Weights of a small image autoencoder.
Training: soap at rate 0.0012, 6300 steps, batches of 128.
Rows from block 1 of the decoder, named by matrix and row number. Rows with one number belong to one channel. Each number is 128 + 32 x the weight over the matrix's rms, rounded and kept within 0 to 255. All counts start at 0. Numbers have three digits each.
# convs0: first 3x3 conv (decoder.mid.1.convs.0.weight, 256x256x3x3), inputs 20-29, a 3x3 kernel for each
# convs1: second 3x3 conv (decoder.mid.1.convs.1.weight, 256x256x3x3, transposed), outputs 20-29, a 3x3 kernel for each
convs0.92:177069134086158115149112154125072129139146109121149077156152111175145053128140115106112101102130165139163020176120117112085220103215146120120154089054106109113113143162070104110135137162115070032127193220064155104113166046155105178128153148109148115110124065165143162114
convs0.93:120110104135180113156119135128139112137171106107157172093241198068255122114000066112105118113103131142081113090129110139081106146118165118120094127060106147183140164130150142071159131165094131099086111176133135064141117090161082184139166136118140150160089128123162185140
convs0.94:114139172122116107130088141110074110151113166155050143096085122135170160159114147121182154081071056150051143122107142101133108175131109123087120112063107135120189128093115136109151125178136121119113129156125130146122124145136116132125117117130150128167119091092121159151
convs0.95:138113101078094113192160139188061153146123111117148124102121138125170125096123139116097135143116096096146142159116136133107178174141154143099157132125179134158117123144139110130143148130123175111148165095160100101115103129126179110184209172143088148118129162167074129142
convs0.96:128115182144126132125148087119124155162142113091112122141035131157255096255248157127130144138170129048155125083114147180099178094131148161128129100148177122114129120127150155099130120126162119102152133147091118117133129127118107105127101097099125150135117088120121123157
convs0.97:128148108166116129141125139111207091171060119149160144159165155204098125130215122116183156057069174146155123109123110131186105170140101193134124175078112142093107155088119146119131106127104138148102090138119112106124116126101110106136155171133122156118140121149134102139
convs0.98:144095089158179107154083152147073107121177095149128124118141123120088097118144145148118111140147117102114073168143133106165078098120107117186153110126139184042136127145112160106112136134126150125130099057117162255097161108097163066126158183113114146105131113178088093066
convs0.99:155077159127137158105107150132157154077213214141083066188169141114109200142100170175150115154174209112089072172084147153079144145143119126124075117191201115124084138123112135122120180115132117123153143094125127122127127155182158137171163085135122115073131132211130146141
convs0.100:109134140131106147139133153095148075082140142138137132152143161132000117083190153094089060172152121070170157135108179103127127040101153162154142183162131078103104165107126112134138194078100137090153101052142082117130080126185137169123166158174119132128095163141137084093
convs0.101:129111105136111130132139148140123132162129135114122116067096144137166187078224213123169122097137130131109151104151124093147117116167106136125136155150171125115088115151160122126114138123127114109114129104136115153099158110155156119094111131143182130148148115116131028130
convs0.102:133118126155126107143101105168116130140117154150143156142127162069196157117051106126120138123057205061149150094139119155096163129082129109081084172216186119120120125114149121112153109130140099080141166056141132090126134100136142165141142081167100117158128165162146118121
convs0.103:138089104152140099103114125154165097110105134123137103118128095137078106121125177115094139131155154150159105149037133094143136057119067156154098139129089130080075117150127105123107119125120132125122109169121128064098171168085148187127115115166135179174129079131141093127
convs0.104:106126103103141100109174159138156149095093099154156146115136046071179164137132165137132120092140149089169150135143119079213122104124070132149109124008133145153117145079143136124093137103189119147144107211121130172148128157103145159070095085103118133144155150085093120162
convs0.105:113122141097170133130118137102143183176046143081067130145068094105205196136134099113067117120128148096079143113153169137164119108071163146162109157000124133047091127111128125158091125153148123106145105201129143151136097141141150076073141149109103128122135135101155145113
convs0.106:146136147132139121140116124110134137114159138127116155138145104114100171127164115118163126182137100127051181123068156095094131112093131135162141169162134162164161105114082094155140121109090134132148100113108109120163139129126189158138146130110113131093104132126128118129
convs0.107:122143094151113131124145139155065098121078077135076114108168121107136151112090017092058059125146112096087139097125174092194131077157141072152160110084164127094123162114134161125126106170099115129151144098048086187063145169076206056112112083093131107184116126119129106126
convs0.108:162158074186137118144096100163120165145084141153068151185090159178136158116078170139142097198120135110135094148121161091149096155124097157148112137104073156164123131102156096122153125131122133135110138131133120103091110151076165081180112129155096108178092121148135164142
convs0.109:093130127169114139134143135155111149106115161109143139128112142098163132148099127123152152082149195138128210100134072144110105156095113107109132135117175106127127129073155124137169087105155127149103069100219091109153150158067193096152180104105054091167109102157111098227
convs0.110:143129138193114141143096153175119098081121096117173114144113069147094125105119149145171156061056163123127133142161117162199131133125130151163129175182133132167136162099167121179096067145106120124124046218153165076132097150102128114105147082123141108129132147120098134117
convs0.111:131069129130108111143100143124110151104116121137084093145121104112148106102151171117178129086055113127134195172131127156215123136131110117145105157162114128138115148131092153148152109125109152171139100126091106133116096129173104149142120109154073105122127090160119117118
convs0.112:129134137103121131165049168117150141164153116098110175130135136042219069128084133209135131164114117120197160105084133185080112096144091069111090161165147094176134170077121180111107114137130118142164048125129183133099161098146100143096109117103131074146176112121134159114
convs0.113:140113120150157118151129113081138130096106138099149171104125105138127126123114117114118178176126144127129085133136134129113102102161132108109192152148125128137149093119092137133172150138097117141127208091142176114131185110139192086078128126117120129163080153157152113149
convs0.114:111084175084147176139091159124092123113146161119095132122094147157134137116086134101084128110144132147134175120120115151089114131096127131131121125133157096143160109127128159135110133108153081128151074122142115111133139097136115127121097132140151125127173108123149132146
convs0.115:126107158125101143134078150135139152102119218135090146121152098133147176094117111132100125158125103108123108078120143149139122137127150128101120114117162087111144152115095141149117139134127142124157112165132180143184126106122148105132128109110159123091142140099173135086
convs0.116:074146132097175135115105132123140111143108146122171097164086140162115085117064138131115106154095157074136107115104125100136111141104101161130144171229060125135137128149098123133111140145118131142115155088136110170163124106129143108125130133123122126075163175113139078105
convs0.117:131140145141072167093107187116124118121127147115136165135128146148151104140138091144081120084150242107192112098126153108148099142111126125162116132109103095134141132108131122120138142129103132124090094182143108121102125147102108162145124112136126124117111147134108138112
convs0.118:122128120158099129113153119080101131138107129118121154107112131176063093124140140122125136103099190138144125086108134098112171093119122155160112129116144138152127148075101115118138142161166147122153121121113116131154158101100158161135180192112133082117116037141159185147
convs0.119:159130113135105116145112156196164165186161106093111084119167125095000185191161131092101169040085199170155122173119133139212114112155131138086141175164128091114077147132124209166104081126102131106144000120153122108161125095104126144093127110109112130099131196129155102113
convs0.120:104130113128146139129107165119088146119088130086166109123140150117189209118124169125098141134187170100131064086142135109155152157112138119151109195164120096082115097121130129125148109146119109157188130052177070158112161175112107138203102096098121081146128219045117082091
convs0.121:100106173084193115149100155120117147031179178140124131120069164044091193124251062048112139097081166168124163130096136046229080141191110189127176133175113189096119142171090155104068120166128107095171129125138162134116111128140139202121140175100146109131121143138142144081
convs0.122:145157132144122116117093117123132116066067080090135107137091146105076170153085118103113172092000127113161146120073147088126101165129158161163151173139131163084108099099141158107121079138160108063113108123110166231112126245179153213164172164129098122086146137152094132102
convs0.123:104151133115178170095133150126187162111127146129130111115143108177000123107114091119114094224097161123124165086116097109053136147121125136118108104121134123072133131138153111168101132156132113068125142038077144122129124118148201040118162095110171095141094131129131131119
convs0.124:163126140139113142135133138119114130139133177143126118130090126159068154146152135133104093142145136137148120129176111162047151130093050116116145095137138163130135124118109110125115116106126150138154138082129116105124131121112076135141155111077062151126176083160121150129
convs0.125:102146109169140134119114148142112141177136077178083115003255159024255083255000135108135141130119147151124160103135085142115157133144130126104130089085093145131138151121153145050155108189092157152145133157104181140154135111120113184147196125098120153093134106120163135090
convs0.126:108125152128120156139121141146114105100148114126081176123113101154149057141137147152081075091255099094093201141099073191071101174061140212181103204197116176223133131134149105129148164160089089092125158161133126166138159133131169191077140095133110117157167119126098137162
convs0.127:087152149172108104129128141128161082135230115118136105160101066108172101147138142114058146098162098117094146111166123134217108146100131118129118130110100071111076106049123140123128117165152153136135122255098139084099140198069090197080128138136081137113112164086138171124
convs0.128:096135176113142129108142122135143123143207094160179148136147130004140122125142149111164069139134136151124126054160113114102139114172147134135122140167180134112134175108147170138143110120140143135135000169165133166148121191123118203132123141150073139162182138144155164107
convs0.129:144153096129136135096135128148159133118161163145124109107130117110198190099127096147130107072120167109110157073156165191054144152100159133178160101143165139145204129190108179117083090132104141092117108204187135096145195078144158163119160098099139125137189021130101189144
convs0.130:096189113131096167145104111123139140127184085155110163137077137118175178119128132140128149101146103107072147126172150057186174161158125117138152050000119140126189105117132133079106138115163125119133135133113168255129174134128131101100129153142090138124116095145134146168
convs0.131:166099159085150173100164107120149131144154150118130175119134130150153135131179183124111122166120116126139149100145134161164115097151145151167187105180159150051146148109114128169118156098161120136141176048146135134093135123127164220076183072118141097091123189075088130138
convs0.132:146116112182119099168136114133115092161128123133136074130050135242010197118065118124092136147149048089113157130111141125121138204117180113113152141192096152161065112142123139171119108101175107101157136113167133178143121149131146035135135106135101127185103168121141117101
convs0.133:149099117142120136118158121138158133146046147104139131144127099152029154144141123113097161074141130145116157127196079127066167161079139120127089108115043118089142131101128117168149100121125114135110174212093087182146111024108110079116121202135121132142149082121112158111
convs0.134:149100184126110124164080134138096118152173116145078114090091104137136176082160165085162080094105126162175185161167133094155087108146128119156103143122120154141127120120118123111126120162137095109107096098082157135096111078103127103098124136161081138090132139123115136161
convs0.135:145154126092112147126145130150116081130126147112154123134057127167115139135128112099118163125067097095158127035165100130126141128116102078061155158180160188131182119109163130146152106124094072035162162237130135162170119215161110106101113116141097145140092148135096140116
convs0.136:124161093106108138123140106093120132078127102111128156131110109123033097160135143119103150193124111173150090156175094140088112103135122132134119141111147138166127105109138154156110090139117096119131133156086098166129131124108108126198104108124120086148146110158154129117
convs0.137:108136124106142102147207122106083106156150180163170098180125151122157088044175103142123139113128120046147154140134127133070123143111061181145136159138131121152061148131101113096136096130141121147125091188119132143115159173144142104149084137115117119117089116129112155131
convs0.138:170138157127126139111155093131112111153011112121152208126065168108206155123046128159106116238042135082122138126116111057071189157078115181176107160099126091051107128110129120121144115156128103155094058071121138186169100098121169024120128143114098080141121136131105158090
convs0.139:109157163122067199185087121096171095221061202123055156122128090102096087177118106142141117134076131166076172166105126245170035157086136132153161114145169154120127141079151133186070130114158129141137133058106175094095100079102151016128145110125181125154154051179104117180
convs0.140:118141111125140142136111124139105160115092117113134107140125114105122125140095106095131155140101140134116144163116143131196133131113156130176111107045155101076124117134119124153123072162144092156123099089151142155113159144153139123134103098082111141094107150130085118130
convs0.141:137115134117133114106156135052123151108122135137208129111115157142133155103142109114072111133142104076107172179222139108103191114042128167189163116073137088121102130120128111155150094104089111131136114122092149201157157164112136086105110201162128170153137114093132125115
convs0.142:148135138119127124154119113163109096098121094124153135102090116125118132128113127130113152111101122107124137133117124106134143149141149133132136120106145139135115144139153144161138145121135112097114125113118131116146136152156142156127157123152169167129138175133135142150
convs0.143:134128120095097129118112141163068140110102141081133116154061120202132137159130084168149124096125098155145101152144108185176115116100179129109122159131097082136088095096122124143121154137124157102147169048129148116130128111076148000109163171130149124115125170115133124113
convs0.144:117150127067140123150192134119137108092111118146160154101151145108110129124161100128149136123128134095145129136232145102077130144126191139136149148171073176135144146126154146140129103094157102114153068114138137142127117126128115089128138182159165165178134115140111087146
convs0.145:118103154159081114125112135114125118129163119126118134117149104171126164076097136065111107113134087139107097104137125105172150185115123125112103150172082107187135117144109124160130114177110144129106110086125113147089139157175116088188140132134112170142123144137148106169
convs0.146:135138095102111133106140136173051106116167098084117140100195065182007184149217125104089116033255071153040206112204085104228091074073146116172186164155199126041133178112129112166143139127159087122109066116172131125105107117109118079073113156086075112121122156164142067112
convs0.147:127137108151074150105141151096124155121130118132140141153191136109114169116133115114141089135171143130072111083192126118068104134090161133136126139081135101107117152154159130101157122161138139173138144078111119096086185152141127104126129107128133133149114111136113178136
convs0.148:128120128157045148108167118143132113200062110154109146143077132055112155125120126120124106183105075181109105126112127163138162153083164123140151130165171118133118160099164092130139159127097113135113191101120118128143114137156128030173095103090136147108044125157139128139
convs0.149:146103160123161139127098151104161141100133102141102117145131130147169145111100140137160117140221120123117121145111112083183098160084114155066134084161128083095124133134139113137131122109164137134154075227092082165110143124114138133124104107119153085129053255082136065132
convs0.150:112100123077135100152179164110091076099111111130114088120117108090062087107114143138084135119101103173140158134111140043078154096110163116096134102150133090120103134153137126115126124122134124118113092120101148145125090120118085158112077120111117189157126127085131124146
convs0.151:139090135132122125127126079105105116144140109104123136154126098142128112135112133138102110091148145132143117112160124163109138118155133120104171130205161135128102131169107145076108151123122119115148174199106118137135117128152128119130090144124125104111152135128129154152
convs0.152:136253153087043164153128114128205151143107122118100132152255185085000144192129130148072169098144152097063156135091105072131098102108171113141160157042140082130187091042169143216122104122097146224105110113132088136130127134089056070126169205152170131150113155113117153115
convs0.153:080166143167159158144117147150137110137170144130134083111133142081142117137166145095147145172147099131135088133112122117144138101140153112121108119126112111080125170143123093203130113135129109102135138187116124109125140153133159130077107101148136153115134175110132109122
convs0.154:139159101113108181122112161132157117090121114133121107134132114120100127140164115134083110167171090079108114214131186156177153106170113163156137153182164127205108138160147114145093172112120143080168136124095142131113137097081127198095074106110131149118092116121107105133
convs0.155:099135166101174140101130126107141177058203106127074139128207016255000000044251221122101126241027110074142121153120105136133152147080088110146121093000062162133122124161145131130122103137116134113133154103114124130153160197110096205130124137102128099091147093146128121113
convs0.156:126136182131089096113112116127128096083109150137091143161143105114124175103118120146170113095207139158118115137203123153111094134133105129127086103045079126175141126113131139163132102128150128119078109190169136099160168138141139032123089115089108160141132121108116136115
convs0.157:125130132150105117136095107121121103093105101114139143090138129069110135130150079139135157178149128094128129158115115148108085103155146108132119094123171089082144155162100104124141178099128158126175126079094161115136097140104076167127143089148125157114060206132103094115
convs0.158:152143141108071140107146130216134157144117141097099108093071115102149132130123129138131143133093144103129105118182089140089175088137118122101157058000166140119135139139106109186133149127111112099102130087136108069092141160119146070119160129126129171089131047139166188121
convs0.159:117159119119126109082171112136134107125130088119117119127134144104141098108084117103121096155114142124135107145134160126158108144109150097118103133100142134111113133132167129147155164110147136163158145094134144111130122145102115156088111127102131143147152136145138130134
convs0.160:081115120126108198136142133113113116118087171159186159146094095076211172174000139135131099122156097091161143130159180136132135102202137131119154133152126140209153131111144143127088113143129148152113146172200125002119132116105122071146135127108118152106180143049122137123
convs0.161:120147146147162119117120125137155128140141116163097124122146127121112123134122128127148113135255134148109164094164152128196104079181122186130162128201131113150162146142100135205171148077109117121152144016135139207097151125148106193110127064111123146120128142123099120125
convs0.162:127167136139107127107130115114112105149101118136086119127125085105114108100162113116165125143232115118105114120101159157174172146119126125165142163135193154126173103127131114142122135109098107131099143132220144114145140197176160182159152133141091117137119111136101126138
convs0.163:125152133137122123108146111171102106114101110151116086117122189116070136128116119165091139000093243129168134205168106106049122094056190056044128110187124103113149120125153150100103124130124199111125048158162194117138039118148054082091134119133121109111108137153093121156
convs1.92:134132112087024120058141126124106077202252087134122128093158097089086129143144176086124144095090133110100134086132112134116203099154130082110136113108126115084150090147134156096051130128079126097145098129120127152120092111176110125106201132154157183148158109114121180144
convs1.93:144073079122163122131108134064200147115152111095111107100192144129153099137069146112177169108088141101104143111255099127044139146118129172149132171181109115141113187160118121096129118145091144143156113096139125159161112144138167073163116132119120135149136139168122133084
convs1.94:155056159072161145104115155096114093137065129154210127125106080130111120107116079135070164121138108135144194150172098173108128097095103083191104169147111144113129165054144134088111140107130126163131134129145146146121107137084135136160140163106153073212103106156122110083
convs1.95:083184165141107129098090077135189142140150121104091084147151096104140115177141142107092084176052115125066150145107101086128143161075163146143107139086105148089169146114097162128180161164101153117157102173100094074140138166171123127130106125192154155121083120126110106137
convs1.96:160149138110097151123073128132142125057137097077165160116144155124049092120109106166126100162113185216166186170104133170138095155090123146146157161089150172111088131138124150087153131154141124124124147126117120169128172120133121128130137151161130071123139135124115068111
convs1.97:078113138177125130124069147109147110210158069166114136185065101111094125101163125165071090206122114099153150119144116159114116136154098131169099148151096105119102104087136080197061132122117111118164154077166163150116140113121147117130150113171114115138118104091176085134
convs1.98:134100125156111109133140152135123087123073148158160143097071129144100166112148134120140153090114107171134149122094102117145177145139153116143122155065116120120150179162103178097130097141180135138134161089135103098107192201075099106111137131157123060130149063113097130124
convs1.99:125105095202117163100114113180097116054141063154168101076150077165090158126143108113126133132074149110126113140193112048111096106126123136179110101138089178088158143112191141059075114210097128116185124142138082139175128128139111104235106098151140143108116149142133063160
convs1.100:099175120148113148107062190113110153107142163091055119138145121170124094094143145123083116131099094084067090177085183052212151154179133155212121096156112129069147034065130106169131143091155146161142133172151104114104113082099114121151103117127109133156185126203135183147
convs1.101:142167124120121117125082100151154138082080135085153143116089199179107104145107110124098097125112135162197136176123165110155067119103145124131104134149148144112128171124128101138114170068132111171126169112105151143143134194118121127125147096129155067126140110173086115180
convs1.102:110110127129059138106175077136121135119119120116163128205106173119165121104166126161127128177183152103161127118115145115126134096138140138104119156091089130143105103141111137126120138158180156146126145051102129174146114137150184131133104140159131163106102139108142107140
convs1.103:102133179131053156129169122163097127158142117064124104116120126169135186123128142109108124163121085132134105125096138118113187159151113146132143123109097114146098115114173082125137089130105149147108072093146158115109113090142149068128158158063068081119095161158161134190
convs1.104:145148095137058089161120153120096162163047093161188086104131105065113186147096139121098169079172179168059117097078198161168122176089092094125141091129174126130122095204143127158095090071169133094117120093120126131163110159105135125087135095107101136095116200163113124096
convs1.105:086049160137191082098134131182055173108061143101161114135148155107097143160129120149042127150126104145109133149126176142146121111137115122141149081180112126137163144139100134136075128124153162137105131122131135122144142137133158147084099120131151049090180042153128170156
convs1.106:093125179065101086102165146104128165155099146149121158115090162126152133143141086153154127118078130127114158111154114083137145159125133159128115113121125141109129161052153117146152136136077140114202121138105130144158135117148117112095119117125123164149093169091124120137
convs1.107:176126118117068145135185146194176172132061089133194164147127170103148086093060158139164098137068100183133222060163132121105090122063121126127179112121105157081135126166103094161123192161060115179145128169155128015139122076171008102165063127143163095160110073132057069110
convs1.108:142111137144092108132110108109097164116136170136139125122089145178091094069115118155147219138134170178109119129109113147097177071163144099111148142150136091095131190102101091146144114142084097112135097118133124120097169143149102190107114136123172156114093175146108149160
convs1.109:086109110166124173178055189129115064159198085123152129095109111163096123136155112179122180116156225162127145171108153116068187100140163070142129208142120103119093136128165120096133142125114153128153129139131149129121171115151091168141122131135161134091039131138134150081
convs1.110:129080104116113112130155096101103173084147154131159110130142092146173140193126125128137105136086105143155147145146113126062114109134119096124161133137127072139129082161095139223236154117099138156125131099175120151159096135073166141120163091150136150117133125177129133134
convs1.111:127137109154178102128111092131100127127162174086132120097129131124136054157197113105109083169153132125139140161113133195115092153104123141125102112115152133124143113139119157151078147090190137146172173074103151111154135117156197100139123161116108132112097110196138116129
convs1.112:126118111150209105123116132102075159185149182112089135184159118155118112136138161127088148188154102104099121161175065118191095149166104133095156101104098101118137117107124145105123085178163105100108117169134155116137129152134174172085127102128083097152131239052158161103
convs1.113:101103128119124130095132161087105119083146067111114166116129158128133131162091156159084157149203160159129074158125160120162139144070196155190118107115138145154083145147167196107141149140133078130125133119065151145156107078161141157140137143149134128085118099147140109069
convs1.114:100132089166109150106177116130144183129121128084115118082150145098140136087170133180142088105149175143139160126126155128110144152143086112131111080103187104114156135087122124200112145131176123098144149082160143161126113111122156133137103177138126076148128114087120178166
convs1.115:101141097097140077117160126084130210015187176124110209125158174114133146163114153080133166094126128075117155243123122137081151167133093077138181108159141136091115200146149111135127156138116156070180135072151112165150126111120145092138141152129116121136183132132101113140
convs1.116:121165129179093135130145141090166129152122152125129114201097142157145115131073117164191145113140136186161129074155128092166150168070060142108135146077107147123127168196140102117111135138188131127093120148129134111185165119131139083100107096090105161144087090133082090087
convs1.117:085133134094133134100126111153141136126107142124150107163104104129124116113150134089109118082153107157148133134161123152105137137114186151136112170126118096109128140084138144085120092138132104080115144085163143146111147143114108110138099153129127118091036155118150151127
convs1.118:125105095137108135119168104138134147133115100073118151080126135154132126147090148097146158117157121079083129140102116176153081106174101136088119129159118107152095100129152144048151159094181116091143117129146183134104143115088165131144148149153111142088085179157118120112
convs1.119:137169109128208161122085079122180128127175072204055014143106132141119104129161128088129163116054030145180110144173127154018102172141148147124118123090144111167168153176152190123185113151093154067096149154120089101122134098102091122106132133124107140103102169089165137125
convs1.120:151148146180078096099160133108085115165107126121124155082128114147117066172154147182119096095141081158155102157102144001128117139132137102172130175110111165109146138088122068111144189142113150125104125221085151111153100087126072141126131174171102132167027068073110154108
convs1.121:089068169117148128157085128133184114196161135122098093139108188161113163163143119069110115165042150167140059103191144167169140148091140202160090216139093131063137125115135119125122186133166151198145166108148122118136085137135100171105165152094082200091167129123135145170
convs1.122:112095125086136151141173125107076087170053083152149111069081091105181190139106109148152108101086114139154154099099130086108164149143104120082133116089139096157140098171178170072176138048123148091120088129142186141151149110165097150077190147134095155098086196098143192159
convs1.123:141113135154135048126091184116104096139111133098151112142100184129148150136074118080128151135104124178140117130156116106155128173177134139137149117062119132115145129160096159120136083135103082110105102115037133142108105169128129122152142055126115111077113141137113162055
convs1.124:064134130187173079095104116111144121113118129136138134132153200152137099068077132121120148119129174121117155114126142085102129175129132112104140162111158126164140167096118161133158117108174093140129127168148124065141146177104116094164169167122128127141113121099129132105
convs1.125:124069097151125121111132133062138156140145139091126117132206140134080094160095117133189133193161126182177140122154076161119132152123073167099126178151150114093111086123111164105117141106112149176172168146168127170146110147084124187148107145115152226175092105135121085122
convs1.126:123174182140127188160150164152079069167114090107086126104095135115105085167104195124142156128152185112161122110193116087062068189144124126129098080094111079138178132042140097110127147128108093128188146098122121151186143139090108000183137104125151123084109108083119121157
convs1.127:110122131160090178120149124120138142156194098114081128077073153124205149184111120096090112055091208117178113174110138128175117132098115134150079100128101134115156070131110181132121128161125106127115118034150149082126126104113164012174123141130140081073153113099146169113
convs1.128:119173111131074111174134079135085117102155070157117066080089104142238185161085120126127179100113203070123067119161161102120085147112191153158116091096042145157245120148107126137215149141107154139115093146161122086201161084113167054119157105162108109121135064141155143179
convs1.129:107128136150159140117073091202181096151124133121068100126103097127070156186185143196109121136097172103126175095109142110082084073088163048152104110189090102097138078133037091192126140115076097065111103117196064078116165138125115115174111119097178129128180107151172180075
convs1.130:122000196109242077134092141127100151125130131140117126126128132117125114151072122116148120129147158131094134054098077117122172097139173097163098145113135110109105117000094091147143146132148099052134169052155175133172136237097157100128125101118112027088142234185116189144
convs1.131:097186127118111103140100145106131072201187094180093132099099094084176131124167125121151118109135190125087158167135130128053141117118137103145159147076205115112136117122138147174099107102150135106095125066138100130155167163129170042122063072125085170140145156130104111143
convs1.132:067155128172099140140121116134157087126215099134127108121106157170192087178114133098109129101134145194199089124097183180128034104179150169146127123141151187161136072091147255088100197158111123082110110159091113142154135106087161075155127125193139130146152114197118094122
convs1.133:148099125140077098167056137130057146100123128095154123168250160126000195108094149124144102155149142171025132129155117142061157131206133159124144063124163171144139149082109181201113069094179142169104102124108132099158088139123112180106096125140104058107218147086116119128
convs1.134:130173111125130110135113170099171132124104132130092160103128128124094140113149149114084181100172100123175134077099140108084191171148140168153096152113130137088114116132108137116136110099083093113057193145082165128093164098145115098139152112150132123137151144132149101169
convs1.135:079157135066101182132140149138141177146196156195087115114167124135127086091097102156217116166183203166122131095088114101185156132101122157186124074083083146158175079131146142165134084127133106135140103122208163109117121128122150125168138096129120125128143176136093081140
convs1.136:113153090131155105114132100072092126140072134095146151143105114125189141108097110100129113124136161173141073105140149185095117116182074153127107139149103164115117172076132153131063118119111170087087112122189137130161116120134169147131094081162109140107091151174098124126
convs1.137:140152154139145130095115198171128093150106143112175114131101119109103124106147173100108132122111118158152139157081142149132158154134126154105063127085150134208117131085111058126121128183079178198097161084118089121098109151167146100146146095104148103098122150107082138107
convs1.138:159117099042111139126206184155055150143110086091213186121101101090077169121159101112127145130154074097125118137155117114139130143155206153102170112080144099144167109053166062122124156163149140166090111105138132116097109156115133121134148084129105065111126120139134140135
convs1.139:111127075175079082108086151085190117111122177132129093151116146254102190137144130127126064100090027089111100150107128143160175153155101154192113158110116158083078146126146074165088116143146195169106139102133119142132139090119149096153143144164099167183093151188125167192
convs1.140:128083167156142129142123133104101100178102132164130086158134089102183142120099114113164075124117123094116122069108126089147134146095178148166149096150070144114131108097135171133159112118090108127071149192103106098191129143107133138148141071143137075082170119158090091151
convs1.141:178132121080109143137145162112132152110134140125068113112140131108098128111104121166154151138167109148255147120070143108097139146120116126079106132111124080105153088036093130107148127110103093114100147105141134181159156047074124137152124112154153111190126176117066097101
convs1.142:116127098160161107126091133113142118120122112128128106107119123138117170084135123139167109089117176153103114121111118155127146131145056118117134084127125156148115068114149165188093168116078134162091141111131142098116101154166104123131107087140143101132188139103109062134
convs1.143:151122096137147120119087126102177175101100146113097109197167143120171139140131137130130105180045069153045107133151154153191124132111107115073176109209168144151123119121104139133122177175150119164123098135106136087177073106098157166075100142153109156149116164162130141082
convs1.144:119108147124130112126031123128090020144182171125116131123095111132127090118115136163154147174147122187103146173212151089081097084138130107125086153087151075146065138128069167141152086080168175115207140194064102134126162166145098147097193126143084104120136151130152124070
convs1.145:063178063108174133139087092070126114133156152067156099115137142103132113161130110081101169154138063098143076156085131114146107119168123188103105142094146109126165169119121111121153105144116109130136176114127134119096150093155143151114132137102088154143138092156108099122
convs1.146:138149132130190187168056105130113128081210203140090117163078124121255014166092164127094063192064102128142094133154205168162191130120154131149202159179126109107106074128167141104165106136150152174173085132099135063177139115110109120107152103146090094096077127159114134178
convs1.147:104217060122118126127158123111093144103109157117130142118095144131143102130176132144125146092118119152140124117139138130150152098086067103149106068141133152134146136093158128147144151122112122131122142132098125145101188094112114126163087087106108077181128145121093115147
convs1.148:172155109122065122159190113087136103124174092121126150094127159118070167102059175127145180085164156166125109134139085197212095178073153123175087127135095124147134123123117121192081112167141117161086132094133135108130140150117121145135121094132124137120074158160105159131
convs1.149:116157137106087102155182118171115145137077090111135151109147141144129143100108095190171135148055063150138104137191103100062147107148156154131124111072146170191107146093190142110156097139159131132164074146128178188144105146169162098142100128169197061096077169105145144109
convs1.150:089093139106114179143120082125122146095088137150113093124109156155165127077111128136116052106159119180172117088124181120183108169157116187128103105116167128199130123085125182152102154085172085131150161169124089095128107113140124118143126123153110130095110167144129098108
convs1.151:186084080167099142139175122165101126109110116089190084122085125119182117128141111116137114079161180102125125170060121110174107147109117129182104109134118140087137121120096089155083136159126143137163148087145131112141138150109186101126114108115068136123134155120155089156
convs1.152:144101144163112141116105136122140158181196132097097092133118119106139146118112164091113105118146223150092135148116100156185180129132121145199187140095065095186144077125104123183121144111113146119130142125182123147175133115088141162133144101145140153165118076100153232149
convs1.153:178110146104036171099202128172084137103096114142151145118146129093158130104115106127193134155033104125120145120140115111134146129146120146148151094126095126179104142129134117142121135119176112172150126111136094151131095190129162055184098193107119068153148071208104147133
convs1.154:148141093149157099159138117147076145143095141124155106107147126127160116120160168123136099139161148040132127074107151094139108157152119156118055131134152130155135035153140164078145082162156172132149178086137134086142150102127156076116118117148168122104077091148122148133
convs1.155:076090109158066175163128133084102150049181160131136167161110111161193102118114136135104153159209126118148133138126106094165115110111128181164143135113102156106122123114096123142073145127143089109151117214099091144119121084102137144127181134100172142133173127123188126134
convs1.156:137109098123161091139076115087148152129123156127075084121121120139065095117148159096158127128112104141103066146117155163146104156129147121141131111130107134119148128153108111149095185114131100127112095078099113099157137126139112117142127129152151196063078084092140212160
convs1.157:157083106127124125125154114135129119132101146080160088137160125097136076143173120071187098144164185127113101115102169113145130111103134120103170149139095162107137116152117134097140120124111163185103128108130144133148135128117177105115148113173133100047090114174114106172
convs1.158:167154127156105151157103101135122093156077110136132093159126153144065102117154128118172147154084083112115051169126118117151151070129148080170134091152153142116124118146102133105198073207134131125066129141058126150161132133101152117107143057186109100126090081138126176101
convs1.159:171103114107190119150091116113088136129175109038144109102141143103150151152097094176126103089186122141143079153150102087194081139119120149145141103101137119112145118150127209113112111085136128123126136129086136117151088125137134173122125110130159125096137115132090109133
convs1.160:146189152145071076126178125150081097098066098151163147086127144048064166123164142094080159116166150106130125159027215118126141135121132078071110118138149182123157193193178093101121104173116108184141138109115155123155164095107160142114108146162127164105130176086128116130
convs1.161:119082096166065140131142124096146155117109109146176123119131112127234142122155163126120109104050179153158128175160116145112091149156091095169112079143080148145048168144158136154124063137080101140171150067160125137141058066124123137153142157133075089141107072227151162172
convs1.162:103082101146125069121140156120104112166111150090183139130151170094207103185157159142148103127081087136110161146143129140162089111176156113136102108161111109120125072132177122104059164109124132151162118087144157124162116124081102084167122149097102140218113092160180106175
convs1.163:135055133119099122126113135164092094130072090129154114171180181107166169159155119120119122139084070052116157140167155049128141124137188107149110154117137114155114123178172168135197136049153123187121154157132189160129110117108089114162131186126116161136170099116143111075